config.yaml
win_length: 512
encoder_norm: "groupnorm"
encoder_activation: "relu"
encoder_growth_rate: 32
fusion: "cross_attention"
decoder_mlp_ratio: 4
decoder_head_dim: 48
decoder_fused_qkv: false
decoder_bias: "none"
decoder_parallel_block: false
decoder_cross_attention_every: 1
optimizer: "muon"
momentum: 0.9
nesterov: true
orthogonalizer: "newton_schulz_5"
Rows from block 4 of the text decoder, named by matrix and row number. Rows with one number belong to one attention dimension. Each number is 500 + 40 x the weight over its row's rms, rounded and kept within 0 to 999. All counts start at 0. Numbers have three digits each. After the name is the row's rms in percent of the matrix's.
# q: attention query (decoder.blocks.4.attn.q.weight, 240x256), inputs 0-51
# k: attention key (decoder.blocks.4.attn.k.weight, 240x256), inputs 0-51
q.105 093:534479536455528567545471430490500517518500525531500531500500429545579530500543502478537500495551562579500483509531500511544506529500431434492484522500443523
k.105 086:524486500478500423500453461500595500500471518500500500557500500534507500541500500488470537482500500559558500607455500553473500518548446500500525490588529500
q.106 084:525507556500500500500400471485513467473569500530465548549494480487482436500566476482500500500471494516457500515500500407500500448511502498500446544419508477
k.106 090:516500509501506432559416512480453439565500500477446500500487443500460442499564493407544500536500494503499525500445500526500517452445492495500529507450505444
q.107 096:500500513545512491500500500453500508507471513549493500500500529500535500470506500443594398509529488500500500555535504553502552511508527484588488500440476474
k.107 096:500491605440498426500500431500478468450431500507534497500500500509500393500542486500500526518500500500557518531507570564500496500531534483500500456500500500
q.108 091:529503437543500403456478467435403540606570500477557483551500500466532428529550504570470523500474377542516540529554514509597449492518500500500475568496577475
k.108 094:450496500513480508520500495603545378456513497514500421500512522500474458543500569483500500545500500516472500433573540500489488500373500539500500508500521469
q.109 103:582490480500488568479583475427508577455481500607444500500525556491500571460500500500558500444505521521435428434500500500564523505522546500500473463481541504
k.109 098:614473461500563552521500454448524571538461521500427575500549452414500516578540589550500500500484568500503508492411452478500472531536521507500500421500500492
q.110 101:500585500515500500517551500486523399457449579413500500500433488436518553463449545512432426500500434534514473500500518582452427500474551453500528559500384478
k.110 105:500542594494523503479512564423448537527574500443491500567509494431474500500560473500443500532521453500500500500504484513470515498498495451499481517403441500
q.111 090:483534529508542512604475500461462500481500504500540500500500500500619500500521498499494533509500467500500492403505556607552411454538503500593532513526565565
k.111 088:500500500502500500500467516480504469500540500500516452500500569443500487496500493500500466592483577517500392552473500473517478484510493439474500440500500558
q.112 091:517498477456537569546500500452445479538451546513500540452484466541500500583530485500462500443539554500500561500500459533349500522477501562500533485500500445
k.112 084:511515438459500437500500500429539518590502500500500527488574470501555500500552516500529464463455500467500500475480500485500438500512489501500566505500545500
q.113 103:500500500445500372500502500501562555526522500500500539500500500469500573500522497451555569574474481500500500501495453500500510565500453534527472500506510567
k.113 094:502470525571525545500500500511507500500486500424447494452515500500500514440500512413505500484544500500507532500441500546526469540463513554500452475500500500
q.114 119:560472530425536500549543454484500500500456534500503466427534437483558517500488500505500500551500476543500546500471500544500500508394500485500472557538444463
k.114 119:500484500424428471414543519504519522510567514469500500530568537446533463422483454599500540478500500528554505519525408500556500525413500541521428462545490525
q.115 097:500563521486414500529519348431567500389450519500527503500412500517444452500438500532500500462554504552556535468595482500521500612477557503500491529466516485
k.115 099:500492446500480447514509540438572560545450548486500500562554516458545456519500547525500511559486494500591452554516500500500500500547547500568500412495573596
q.116 092:470555476476496529527426500500463480462465572528488439500419500500484489500487477500482468535432589605500479391523460499557431469411500489472500566451490593
k.116 091:500546445500536522418500456500540519477459500500498494546500481457500500484500594464455500538408536589500457530515502500519488500431500489524518476585461557
q.117 113:500531535449500500525435448384427459557481500500574507500483541539528500500459480500500558496509485485557510500553500449498500553553500464486500500504458519
k.117 114:416516515530500500500464484577489516500439500544573500498500528513477411526530484500453489439500436500538462510594570500500500500520574473488471496500572512
q.118 090:556500446414500539500603561500500500500387500481558500532494500500471489472439500500458531500500512421500500460519500500555485485490553488456500531523522458
k.118 089:463493464471513589435500538466500559446500450500536500500605469519480512434415555410561486500531483555500497482480513415497500500500500453500500455546567441
q.119 089:500454500510426519438521545521500500448500520540455478484500486500500500578514500500578485500500459500436510500446559522500552427500500500500534500500500489
k.119 087:494500489476450564500594446456500442482500448500500498488433458522500500500526457470486537521501545500500587583415500500523434491504544557500403481500523500
q.120 113:500443500500456503494500440515511446528500500524478500500596500472507500509452490497454500500539514500500527567514500500500500412496441500557597522473500565
k.120 110:500500454443474515500509450564488547428530500460519456500552465620536516478500441555393498418500579500500497500580490468500507500528501516472500500500500500
q.121 116:417500568554537500500505500500500469500613471540431475548500500562483507465500475500529477551482553512523505571483448545457500494591500476436451500430477444
k.121 113:500500562500478465447483500489556542552520445465500446500498418500500520543470477515474500523491500500500500522463492567564500500576543386407416500440467500
q.122 117:564500466437533501446496584500510475524449500526500538500500540455530468500500540457596491513500524482540500538465549500554453500500505492393533432456598406
k.122 117:464500527536493448443500421500450559444492472439500519432415482454561429527527500480500505499500587559500487604535533465452450534431479462538472532461450457
q.123 114:535500500461500516447488457500594514442500552500504485500480455522490500474527548448468500571500500500426475549499531473465477500459500429387500500500544480
k.123 112:545458441500469500500494500487481488460500509500500500500576495448500500500473536517500483537477500407526500534500454562606500531466550500509469522542454523
q.124 099:500522455449500548482484474490460500547467591517377495516500422538522501483429467500533500487483500496500500500591575502509456529500540509500528490452496599
k.124 098:506644463396537500500550441500500500537500500489434488465542500500527550540489575415460549485524500500487459500453500497427500500500500500563532500500428614
q.125 108:506500446462518467483486565573543559536595514472475500454605500531500499413469455476543468487500547383481491460536512497437500473464501495423500500500424421
k.125 108:570486500478537565437500500481528527554500573500388504500500483519426500487500500462507573472520495576464537510456502500500534405500500491500500499525500440
q.126 103:500555525488500500500387521586466514401516534500536502495500480486500407500500389500478515500464418484577518546500469445585531451543553527496532566500487577
k.126 101:491500436598523468500500546573500500500562500500522500487500500541404500500501542500492568503522500421589500485500544473500508496500500500512583454578466522
q.127 095:482500505500500511447500500569545472396470547420475427500551446470528574500504513500500436536527500545533526460465460500501500500500504500500491522572541500
k.127 091:500500462538508500459500500448500500503538500467500462500514500498589459500500571498500500500564500500513560559536500543511488546434548525500500495554536533
q.128 095:500500456491513500500500474500556442563484541485453512465500479555500423550480506525500485500500462522506512528508451500512503500500460529500499494481563490
k.128 100:478441505500500524436508467584500533500448500500500469433500453479490552522508483541596468480504523498569455408551500430500512500448500500500463478485485500
q.129 101:460500503469428548485521446500415528510478500525500500562494500549557500511500495500577545445500500500531500457552535530500500527565588476500414473512540446
k.129 095:433525476500533491462528477468489478543500437529500462541562492500500500522442499500496500445500588433563500500541535416500500584585476500500500443402498520
q.130 099:417553533470520500504450569457473500375484443543529512463509416431495541549482510500500488568500500608500444465501500475578472516494509500522500500500454497
k.130 091:492592533500500500461543550500500473467481503500591500501500519497534544424509509552500500531549500557500500526500522555565539470406500500500511578535435500
q.131 087:500488561455539500547487571460568500492469518475471500480500559506500497500499500538433399549500515500418500535436509500425528500500433500500523500444473500
k.131 089:495559474431500500580468543480500468451516578500500487528500507484500500421500500500447456519574500548501500500558500500486500500452500567500462506516512474
q.132 103:524476500530500513500500500500507500513500550566500573396469542511461547462442500461500500501505470467437485500487583563500494548542559500470500500500425510
k.132 095:500500498529500489571500613418473604508547469477490500520500487500508540500533500461429500469584506468484500522500500531500439500500500500447477500459547500
q.133 095:464479500578495480544445498500385480434549439487500427500534510455500487520500500480457507490486439530539500574500572500500500422466512422470469452500480477
k.133 101:565500504498500554518480537500447569488500500500494500448500476467473471503533489512463545469530500464498500496516562581573500454485500510500444487427535500
q.134 098:543542500569465455388500500506500470445500421506465500479500500552466465481489500539500469441466572500479500500500500522498500500500500500550451500490500431
k.134 104:500535500500491526500441500489532541500508573515500500500531425545468431500482504500510539534544534500405494492500500486593500417500511500500500477529535473
q.135 087:500541500549538500437536500500445500495500500510546523514545571380521456500473500500541425528500435500488496540464560604500500451559531473500500502463459530
k.135 088:380475543546500500579502559548471425513500502500374428487476535417495446533562550469500564521500556475497500504500490543500500554500511517471500500428500500
q.136 095:587536500500500560548465500514500500532463500500472500534526490571533432492478441500528500456500537543500492427500470481495544491500586547555497437475500541
k.136 090:500477500500500540529590500518567448544442438500504535523555416472500500484531521562465500507556474517516500464374500484463504500515500437500498500554447469
q.137 110:545500510476531537500516498489500500525440536445457493582500500500505545526500470514396500547500500512519500500379443500486501438500500532500500500440500564
k.137 110:500501507500543500549527546449500500454500500524500510507497490500538555451475437472431500472533441541443538484500494530430500506462490530490500591505494500
q.138 094:509470509500524500499457514500508532460592540500500463406540515442520500500500547500528463510443500541500500478462500500477449500512541537500486511502500526
k.138 094:578500482432512500533500445513475530414531557500482428500500446469477500500500500569524546581397497424538500510623500495500484514500500486376500592543508457
q.139 097:500500500565580500500523500504521500517500464524529465456501546500532456473574419444500456480441510500458552501500492480500546471436403480500592500481526500
k.139 098:469500488475536550539530419596484479508478500500500548416559557500494537500500568529499500474465516519512438500482500500540476500466458449458500530456510497
q.140 087:493455472526500487500500566500564584500601500481469549500502500500516466500477516596525500500421500500567516500500493474518540504471617531579527503500581525
k.140 088:471500500434500501553421475553581573500546500483496417466517500606506500490500522500456540500525551380500500395452445454572492534473572500551500459438469486
q.141 098:499419500519500524500470523500495575565464536500500445469500518532485470500582532500500500500546500484500415422500460500431439485503500483527492516572528500
k.141 094:492464501518472562465500500500510560598500462500535500471474537558534505538530492585454500502500534513500568406510491500500500458501444477500500500579532476
q.142 091:500500523460500392441415500538486577561500500500600473569500525500500500467432500500442500550500566419504408495500500500603500500557500464516418584500484475
k.142 095:500500496554489500480417516514500500444497458559500500492449545544575500514500549406500424489556463582578500500502500500513517548483474471490586475465500500
q.143 093:500500431500500500533556538497469533548452468399500475507515591450500555500510579449500500500500479500547500444396470500500548555455454600500531453560430500
k.143 100:500519596500469455500507531466500466439448500500506423484543563508500530460463514500493535469517500549446515400500567500549520454510500551492477548485477456
q.144 115:530464470519432491486479500500560566614500515465546532524528490500446500462500443518484533551568520472544500478428500500468500500500500384525446653515427422
k.144 111:504464446560480500500500500516558476500532491564496500532621446500507554514454500564500510500531535555582579500442411479500500515499509477502500567500642490
q.145 120:451520501512500500492615500484529570500480581388500500407500475478524560500600479500499458417500431456405479500553517500475464544500500499565500486500500470
k.145 109:500500475457500484500558500535464403435483561500500525504537503500500436481525440497500477493500473603500533430495500500500564450576500527579557485500520537
q.146 102:436493500467506466484474487500500532500499482500509500519405500539500419466465424492442564496483581500500500500500519536500545454500431500500492500407500427
k.146 097:527438493499471524500500399494500500546540519500500500537500500471467402485512500495547537380502493500594526560452500470500482500500460500584500449444519565
q.147 099:424529407504451463521543460500475500547500560379554518500515561483622500555493502518500500500486484500440533500476427501464500561537468571520453500429491527
k.147 106:390521532557543575494408500534563448500519500501511440500478471500515458535500427466552417437500498472458508481547477505500563443518500529500447498513500429
q.148 109:534500590496548500510467500428451505500500589494496500500572440503467555429463446445472500478500513500422467551500500485561500585530500554500500470530444515
k.148 107:508444483463562565512436549500484484521519524477500493500500473500462537500455500430481500569500470592400551532501564500549500500473511500500466540537461520
q.149 087:565500489500521500479500477523411546546502473527500500500524474447504504500432524500559500520498500437500438513481507549441500525500593500500500500505485533
k.149 096:406542547516569547554424582551485561471485535412500500525514542500506558500482500479437535500398511517515516500436471609482500546500500538456539598491500475
q.150 081:579500500500448589500500488436500560617500551505500537500500500518545528557534500419508550547500500498466447542500487455500500489500547522564500481500500500
k.150 086:500540500479525500522449500551470456479500505500395518549500461500555507532500477510462503486500481550500518596607477500582500514531500517500521500477500445
q.151 092:465446562498511496500500500428416515500462458541537556523466592500500506467500440500531498500489500476450503573500517480462559500544532545581554458543500424
k.151 096:445484583506498571537500462538447500500479527500500500537433440500512487446504500456485525522454615552459500470500500533620500500500500448479500500500500500
q.152 097:500472500500601514500489468489556553491454452561500551441475488505551545500386446453442499453565518530448500500435500485439487500432444559567500386507515500
k.152 094:437500578500500513522597425529500500549488500550591500422539500483533571527461464563444500478546500448377515467500500489540408399541523500463500424500560444
q.153 099:612463528503441475593500428521520530500553549500545500500433500475500484500500563494533550500418500501500433530500505558534438500500500500467447512473473468
k.153 096:502377469500500497372485443448529447521555492535506548500591466522483500517447485521493547549519514524500585500500466500500489457575440523500500500544497510
q.154 093:513500492531467485411500522500448500523542500524500500491500475500500482397511547503437500508500500500521500612530500537497471576485433500513560533500500510
k.154 092:485517500527556497500459551451439599500500532514515394503500500430500541500588500424404500500415556557578559540539443440500479500500472543500581458500500479
q.155 098:520446500505475500498517579500463500500510488527524516490534550569500479500509549497461500500426492523523440536482408500500439420500544467511500532514462491
k.155 101:541500470500495500476500450504500500434500419526500444590543436575491500506489466532500560571488530518549479437553531500543548500461470506500418584509524460
q.156 096:530500437420552528476487519500574500500491500500505500500500498461500516500454500500484500484524453500526500428539500472568526500596518500471525500435512545
k.156 094:500552450507505540500500500488474522500545500522492556500500612480496476520500500500500501500461527439570500500559510437500490566500549470474506527553509489
q.157 106:500516538568459516611596458491511535531518500456500459537500525500500457528500441510500500500500524578500440524566545462481500461500510377591500590478521500
k.157 100:422487412470526500531466500515479500500592492544500500500480511575497524500568505526478522487462518500500518464410548458500514500486500508500533511563504555
q.158 088:549400500441444472500545500507500493581496463538562458514540565500445466568557500500500448481462474529411473500500500567490500500532500430528438470500527462
k.158 084:431496500498500438450500532474500529572604468478548500500525500561539506500518592500485500508526500558472540372500528500467462498500519503500412561568543500
q.159 085:568475509500398493478572500556487500492417497511500485555521482566533469500547583500483500580500500452500404500502500559477500562422488487500454582454451418
k.159 096:515500516500515423408571482500500500502500485500576492565533416476482456500466535529500485533513500500433534471501500500534432500555537523570438432560523498