Weights of a small audio captioner.
Model: log mel input, encoder depths [5, 5, 15, 5], decoder layers 10, decoder norm layernorm, decoder activation gelu.
Training: muon at rate 0.0096, 4700 steps, batches of 64.
Data: trained on synthesized solo parts of chorales (CocoChorales), 39062 training examples.
Rows from block 2 of the text decoder, named by matrix and row number. Rows with one number belong to one attention dimension. Each number is 500 + 40 x the weight over its row's rms, rounded and kept within 0 to 999. All counts start at 0. Numbers have three digits each. After the name is the row's rms in percent of the matrix's.
# q: attention query (decoder.blocks.2.attn.q.weight, 240x256), inputs 104-155
# k: attention key (decoder.blocks.2.attn.k.weight, 240x256), inputs 104-155
q.152 091:483425500505500500500455500551510492564414500500447500506577500526450523443481460500500523423446562453487500462501575500500500451440500487524500584500522500
q.153 095:504522443500533500565508498500451500543497500460408500406470500419561500500567500500443553486436588500500422423500560502528477462415533500552406561480461459
q.154 098:524545592500500513500500536521583509558530500501500427520560448526500577436538442490526500571446602440500429481500511500489500500428500453505500500440568533
q.155 098:457457492478527412499465500463500552500485437505606500543569500499518500536516531522472418500536500480500531417479500500500642544437432433500572508514520500
q.156 092:512468430578495517538493551500464500486563554503407467500455500456488500569525500476470535500447472500500449497534500576500440526500500480602466570447500494
q.157 095:500454500500580500500590500425407465550490449425500516550475500477500513500514447509500412500485428500562496500500500490427500521469523496516500456522582500
q.158 090:507519500495556500555500433500500500470594500512500500500507558484500500507523518455400500462500500442564450525500511424463563486546458500526534500484448577
q.159 093:431442459500534458604500432500510500520490465516379456608517472474501508460468520459500519511438523500500576610479431500480501500532500500509481525463564491
q.160 106:478554531549500393500548566509500572477500544487471386440458521500500500460463500447509500500500562500500568441479500500458543510538469444500507522500500546
q.161 096:546456456521501479555484474452500536466570486421500520536541433521500539490463413431443535500524500480523500546500428473500515433505428436594595580538473461
q.162 107:413465492500546488507500430500466458474433459500471453442500523531500459451474467528516497500500479529453515500500500553462500429511489540478621500500448488
q.163 098:462500500529516538529563515471522470500610451517500500440481500500413524534510537500500500486540499469500544500474496500489500509460558500500439500499500512
q.164 095:512465483559536504500441462630518500500500512538500502590500534516500500500521441553507500499590500456499491565500515500570534484529500500419497444432519513
q.165 096:563504500413535515500482500557500515500584500500471502500459394452524545509447425500500543488500500455547473500463502451500461478517500500543553498500500500
q.166 082:500500541508545500579496500500500553475466545513502442500467500505488455500452500500445531490499500500458500580549399541435491481489492413500500500500504500
q.167 099:471491518500550500533415512441505561438503500550500491517504576500553481500500500547415447530434500505491470474500533581483575500532484500491426500500559500
q.168 122:595500558503488500500514484458440454486440456495563500559535532519485442500444542500635579523500467500476545480466480471490500441540490500532544498477500498
q.169 133:469500472491601550545481510531464440500509500500457500500483464601500515500500500516555501500477463489468563500482490500513525560539411500466480432495499549
q.170 111:500474500500471547468482500475403454565480468530542500438446497535442500532500608500500459541541522500526545500477555500542548554517535574524483500529454500
q.171 121:432500553515516565565500498484435455550488468438599615500500495500418415553475500500455420500500420500537496506500494474500605484434500581448500489543510500
q.172 117:537515500433500500383472500500444500500487461500496470552488500457529497458504500517552486536500541550451434429463500552500532500472443470500520471500552433
q.173 099:597544517500500464501500500469518510500484546512500453563547500455474500500532494514523537500459500463500474580583497545500500525479500438382480526437513479
q.174 101:444467447500500558457506471496472528456538454518500500499500474500500500578452500596500534475462500450552529500500500500487590469500436546500484463524500486
q.175 095:550553500523500500421536500500484495468542500450474545414568455444470420500506464428476500506500537534500603507492500400500512494500494513500500568481463534
q.176 103:441500500563519452433493605443500500500441615482546534473529503575544549434500438581500461538479531511547466468457539500500439451483421518556493500462486548
q.177 088:500464472523500500500508511500500470577488461386598500530500471486568546500500513529512500500470521468523474405566500486500541494416522500461439588500500500
q.178 104:500500452526447519486494468522500433500558469414522511533603438500475500500527500530500504542455500500489500500500565459550500500442500522414568491500557522
q.179 096:442480415500517481500448469496515473439500458500511453446500476500445483516536522578484415565505542500526536500504489500535476579500500500441500500490500549
q.180 094:500500492436500446471535512505500500497455565500529500469471500600509534559500500500505483500455484461500447419488579585500514504500500383454509435433489500
q.181 084:527500487500500482489561500566467431504500500500539500552501500542441500500500367493500453500458490549429511442495497554529565539554490587500504500443531509
q.182 097:467500500420555477435500462500501568430500505523533506500410574538482500500451500512459424523489555500515446534500554500450581494524483366458542492500559468
q.183 105:482514460500568502496500500533482492442553582417516546565479500433521563500566483500500500455505500500500500500513534500424534475475452446462500504458525544
q.184 089:601454526470516500506560457450502479500505423489500434552541527500500441491489503500475507535437571585454553549500375476517515430500500600503519500548491500
q.185 106:469540506435500538565500500500565572437500500442500468532500550465500492435548500461500456534500500500577503516532511568512540523559454484557477500470455558
q.186 088:571550563471500500451500435500500525500500460572495410541467500564482619522500500504499551500521432500467500500500413503500560509480500403500500558500493512
q.187 092:511430500541525525510500500500500500553500544500466583500590500550374534485537456500471500500562477441500502467493518447500500500416489500500506467524455486
q.188 102:500551441427600460552525500352500500492500500556486399500489470448546500500523576484500553524488400489515518452461480551476500500573550473502568553523500478
q.189 086:500575500412421533500553523500471526500446500542444547530500500464500473500422500510457542500479500488500500500523500384473589448538542537517527548500516500
q.190 089:550552500500476448500524528437531500468566599500425489489550500567523521544455500500445500500465554484500455500500557538499500500388500486500500436500528554
q.191 098:526550453570500446453478473526422500449530500477500489492504531500484494592495525500540527412494483500408500453532546526433512500549568556500567479444500541
q.192 142:515488500500500529478506429531326500587513557501500500500500547536442511500500500541448500454500500521532482451577479475500567500453500463460541522561511485
q.193 132:500500526500546484530493408506500500500531566500479446500500458484558500507417539500485414539509500569480500498432565511500532549500457535471522567408500477
q.194 112:500557500445529500554517552500500500467580481575398496552500500500503500540451444500500484546451523515436526458539556506500467500612500461499510438477543500
q.195 111:476458508500497535500536392445473500463508494468563500506500520500500453582426466558465542451500500526507411500472500544500590590495611461371500477452442535
q.196 102:586442521428500425500594500489536530500465531493491537527500500500503500520538483500500455500500418520552500500500446555562426500500463456448500537549500500
q.197 100:500508500528500565500480500500485500500536468549500500461556525470506541500500546500454500530520500485442479524437487477417403500582494437500535420544508505
q.198 102:500422500446471560509500497480500477440500550500530510487500500540531543522559538518514495500537468513464427500500463562532500359544449465558464500500490479
q.199 083:500554497539445500500485500500498587514567500499413500541512571454526500500456503511520500500500490500468452498448500423500432530556500501474500500441544499
q.200 097:470520555525500434525391596497500554522541545500545540500441500500522503603500567500530423594500517510430500500498547508542500539425511500562502565528500440
q.201 096:482457468489500500574454485578500500500500495452500410553447500540528546525483457500498542578500500565565500573500500473499500511482500500500443543506500527
q.202 096:588555487551500509500540500478453500500553530597500500513459596500605450490467444510459453446523500507546498424419500512500500500419500552475540500501465500
q.203 083:519479573500500525493500502568601558476495484510535500541489500556452556449501500500500500453500469555525475499427476500458533500569523500561525562433488451
q.204 098:495500500524394500500432500405414500548546442500543536449532567497468500531500556515595522526566500500456470513582500500550468457553500450455458500527477442
q.205 087:548500500433500500500500462467513500481500506500500500446529500484500500509500500500575478520500500440391502584486545518482441500500448483500559568495489427
q.206 097:474474458437500514500500500528497517446556485500599547373466560505500500584500514570545554506476436466521500500497562500492500470427500500500512542441493500
k.152 094:500510533500564544549511500500500582500466500500472457500587525441500498532579513440500466396500498500500486500500559414593500500473545542397425500500536479
k.153 091:483428476457555500561485503529500509571514500540431500505500560451568421399560503462482533500483588500551500500500490477479491535417500500469386500480461535
k.154 091:500500611500521543579497500507500500500527537528528512500509494526500500500529436406542434500506459467500432542500497492472570487500453561505419507500540500
k.155 090:446500599522455500528502484504463594500538457583446505510468544534516548503500555500512443500507510511523478552435432579510587557500445500531569500494486474
k.156 088:571569551500500426594500463452442435501453508500500499500459500522537450500500500500500500598517528508560546536515510482500500476527516552446497517458500557
k.157 100:588508489500500500508495500559462436571495492447579462500520446500457470516503443452500527527500441563478520528456459430444500500582500500500500504540543458
k.158 083:530500562517534446500549500500500473466452490514562526596536479483496500532513548469500397567528499515493503500530500500463563500412542500510500504562500430
k.159 101:418500552498447480594470422582472451466472515466498539500439392487500546545500500548496500452474518466500481544500500541487500443500553490486530396500448480
k.160 112:500500500456532353500500500500500552413442472500517517489517500500500583500460535414452500534501503510550500454405488483500483503576412500500500513483462574
k.161 082:512477500520466506500496546507532509500554547500419500500494548436500551506456565500500499500500577502500485500487527516500500566385411484500448507594557449
k.162 114:475416537553500460529416500461505514441464500511471500500500500500424500500572534475533528489500568500535528459492445596447553411499500554497500500467500444
k.163 093:521503500542500500500500500500544512533478537477500529555559577447424531500502494500506500602557500500516483500449500500431499500518500500488500560549500535
k.164 090:500486495464490496623511397466457500500519508500500500538535500500500512500500478550566500585508541500500500512555487562486515436448585500457500467500545464
k.165 088:505466500423505495475500603500475531500500574500500500536500415474458549478500497472464500500546506401516465451500500432439500562450500500500557475500500500
k.166 083:567500500500500500581500544500431500501500442500500457455429500500558472466427572500499536542525500489436404353500498443461441500549535500461464500474549478
k.167 094:498500480500500500464453450439570530544532500500497500395595500506507500500524519467499548501500452602500422499488577560516500492489441406546474452500587525
k.168 120:431452511500535500500439403500458527500500552505500507488500497593500535537500533542500420500454500500566500500500556500490492500487495429555485503478427537
k.169 118:548536509539500525534528508451469502492514454500500463538547531500428520523533482476540520500491493526506486536519480452397500463491469540514517547443601500
k.170 113:469508548439475450435489504510612467548399458552500410538474500527497553437473638500607468462540455592531523500490482532500500509520500483502500500582457527
k.171 119:426554565500462500577500475480526500500520523521483508526432475519445421470540483500444473475521511568512455461500500499500558487500539497500500472500500517
k.172 112:488450366420500500498458397358544473562515500444500500553550508519500448458512500593482514540468445500518505500500399500500500479542412454539416500473589500
k.173 108:509519453582453511500506500500507398491500500473500500500497508500521500550526500540462527519436432477472500500422455500500432500548511561412500486484500500
k.174 101:469500500520475500418537500467500500500500571452451581410500512500426440500500524500561533487451500419454544483476490566500562500486500512500542500500502563
k.175 100:541491476394500535467500525500477500500500500444500479486451531528506549447544500500500486528500577468522563498447500500579482559500428500567500556501437500
k.176 104:477431464536414500424529604392500406543458536464500502485534500542474500462565428500462418516500462519538500467528500500500492500482454539599438489500508500
k.177 089:429536500500535443478547540500521563573500500450429571490461581524601516500518453497536489493565528500500421471470476518500548500500500511510430536475533597
k.178 099:500535456517491507500418485498500434514611500446469533543477500527474520466512500500481500520567500554488501500523515462500524566430491500500500500560474500
k.179 096:500485437500500508509403510500477500485500482476484440504529542490500500578414500547472500436500500486475564559500427500477507486563505500498442491500414495
k.180 093:475535500495500500500500448436544535480573500576455441500550459493500500584482502560500542555500500439498500500518484545566500447582500500441461474555512500
k.181 089:500492512500500514467498462466593500500546457500514478480593500477500572476470405521500500500410565579523600500534447559500500500587528472644500548501552489
k.182 091:444500500539500441421500514532495475466580465531530519500531508461450500555577450500449500547500500500396517516500521500565500522558500500427500441454505551
k.183 101:430500474547500521562500476500500500529483533515500470500466500483568477450548500597460500500500589425454500440534500500366500559516494500500479474529609482
k.184 094:579500500530445578500446514524425399481449539450484428493469498473485402503500500457500520476416557477500500589500438480500500531472524388500542553500465500
k.185 093:526607507487500500364572521459581443500500500457500561500500500436561493500500425486516460481500482531565481447501500561475500530500500450469491500500467500
k.186 086:580548567565500500541467480509422443462472447540559500427503500500547532634500536500500500500516410500500491484489528522447512548461500383503500500438547500
k.187 093:520545568418603500500532474486562552561523488473546493500536500470520500530443504502500541579500544473504500500489537500549489546461500495500500485539482549
k.188 100:495511529500500500510500456547577516500459500460469485447502500446502500496463538476468641500445447500519521500500500530500544500538481499500580494453521482
k.189 091:500526501456481546500500590580500500530544519567494552484500491516513556465447428475500597470500540500500500457467420478451500470477584460531499517415534500
k.190 098:469500518538506500605448500500495513500469524557501447581500444459546500512425500510546561534450500500500500510450524443500444500500461500502444515500500500
k.191 096:500475500456492500528516500406452552418500491532425470416588478512461500568484500499478583438486466495500500500501496540405427466543580527500538500564500500
k.192 140:492500455556498471500524533475528513440517512574500504500519555528554500477493500474545500497463500500525471456500500528440449500511534500558491543455543426
k.193 117:508532525561465479500513436500476470502557550500521500500533501566405500459500499539519500503528587543550500489500460590539500496500476603523462496460500500
k.194 113:585453500504594500560455514500500500484511434500394500496540500472484528562458441500500516500527500517500548482552541540500431538500543557430500522547525479
k.195 111:440465500500548500500463500500484480544485500500500403485512551465500500500450500500545477542500566540451409518540474445500511463589526542540534500638479409
k.196 098:535421529500550500576502544500499500617583500546457500490500500500471459500596500439487581520450458500500529471500467452485500457500504521394545589416500487
k.197 106:465551500469500500500500515500562449500517456574474486614577585532500478512478548569620528446532450491566530500533568467500488445543500500540544500508588468
k.198 095:447500551515500523500544536547500482500497378500477517500448500500456500544488448500481647538538479477500449500469549495500385552579474500500500500500467548
k.199 081:500439500538561500500500500539527476500500500532531531500452493453563500520553557500440522427540466500532500500425500477500500500481537479486487523500564462
k.200 097:500508480456541500463508456528475500510500500553513492500500533541493552434442518500475500576438500507582500468500509500476600455440500481522488500528600416
k.201 084:500500385523516500525500501539491464566500538500442459467541464500570440524502549440420500470500488537556462518557500486499534515541524498458431500500536545
k.202 100:500479532554512435500457531500500431500459414541556500500500528495490503580479488470449502500473522490553500500405494459500461500509482541463500475500437500
k.203 084:525475568453455574488500579500576500500570500533532547552500498432500513455608491500500453508500500489500471413370500454493595566478420552518465565519500431
k.204 080:456500429500500500452506500432500503477572537490500500500528519567539433500462490564481539545520500500500618548473500500471459380500570402560570500586500496
k.205 082:441430457500500553500500500500549543522500551394500505500500545500393497500487500489551552500483529515555560494484445528457562410500580500508501500500505534
k.206 098:435466556560422459418500415524517500500519474450482500539500500510500500432500470564500564530513435500500500488583518548511489561500525457486500539470504513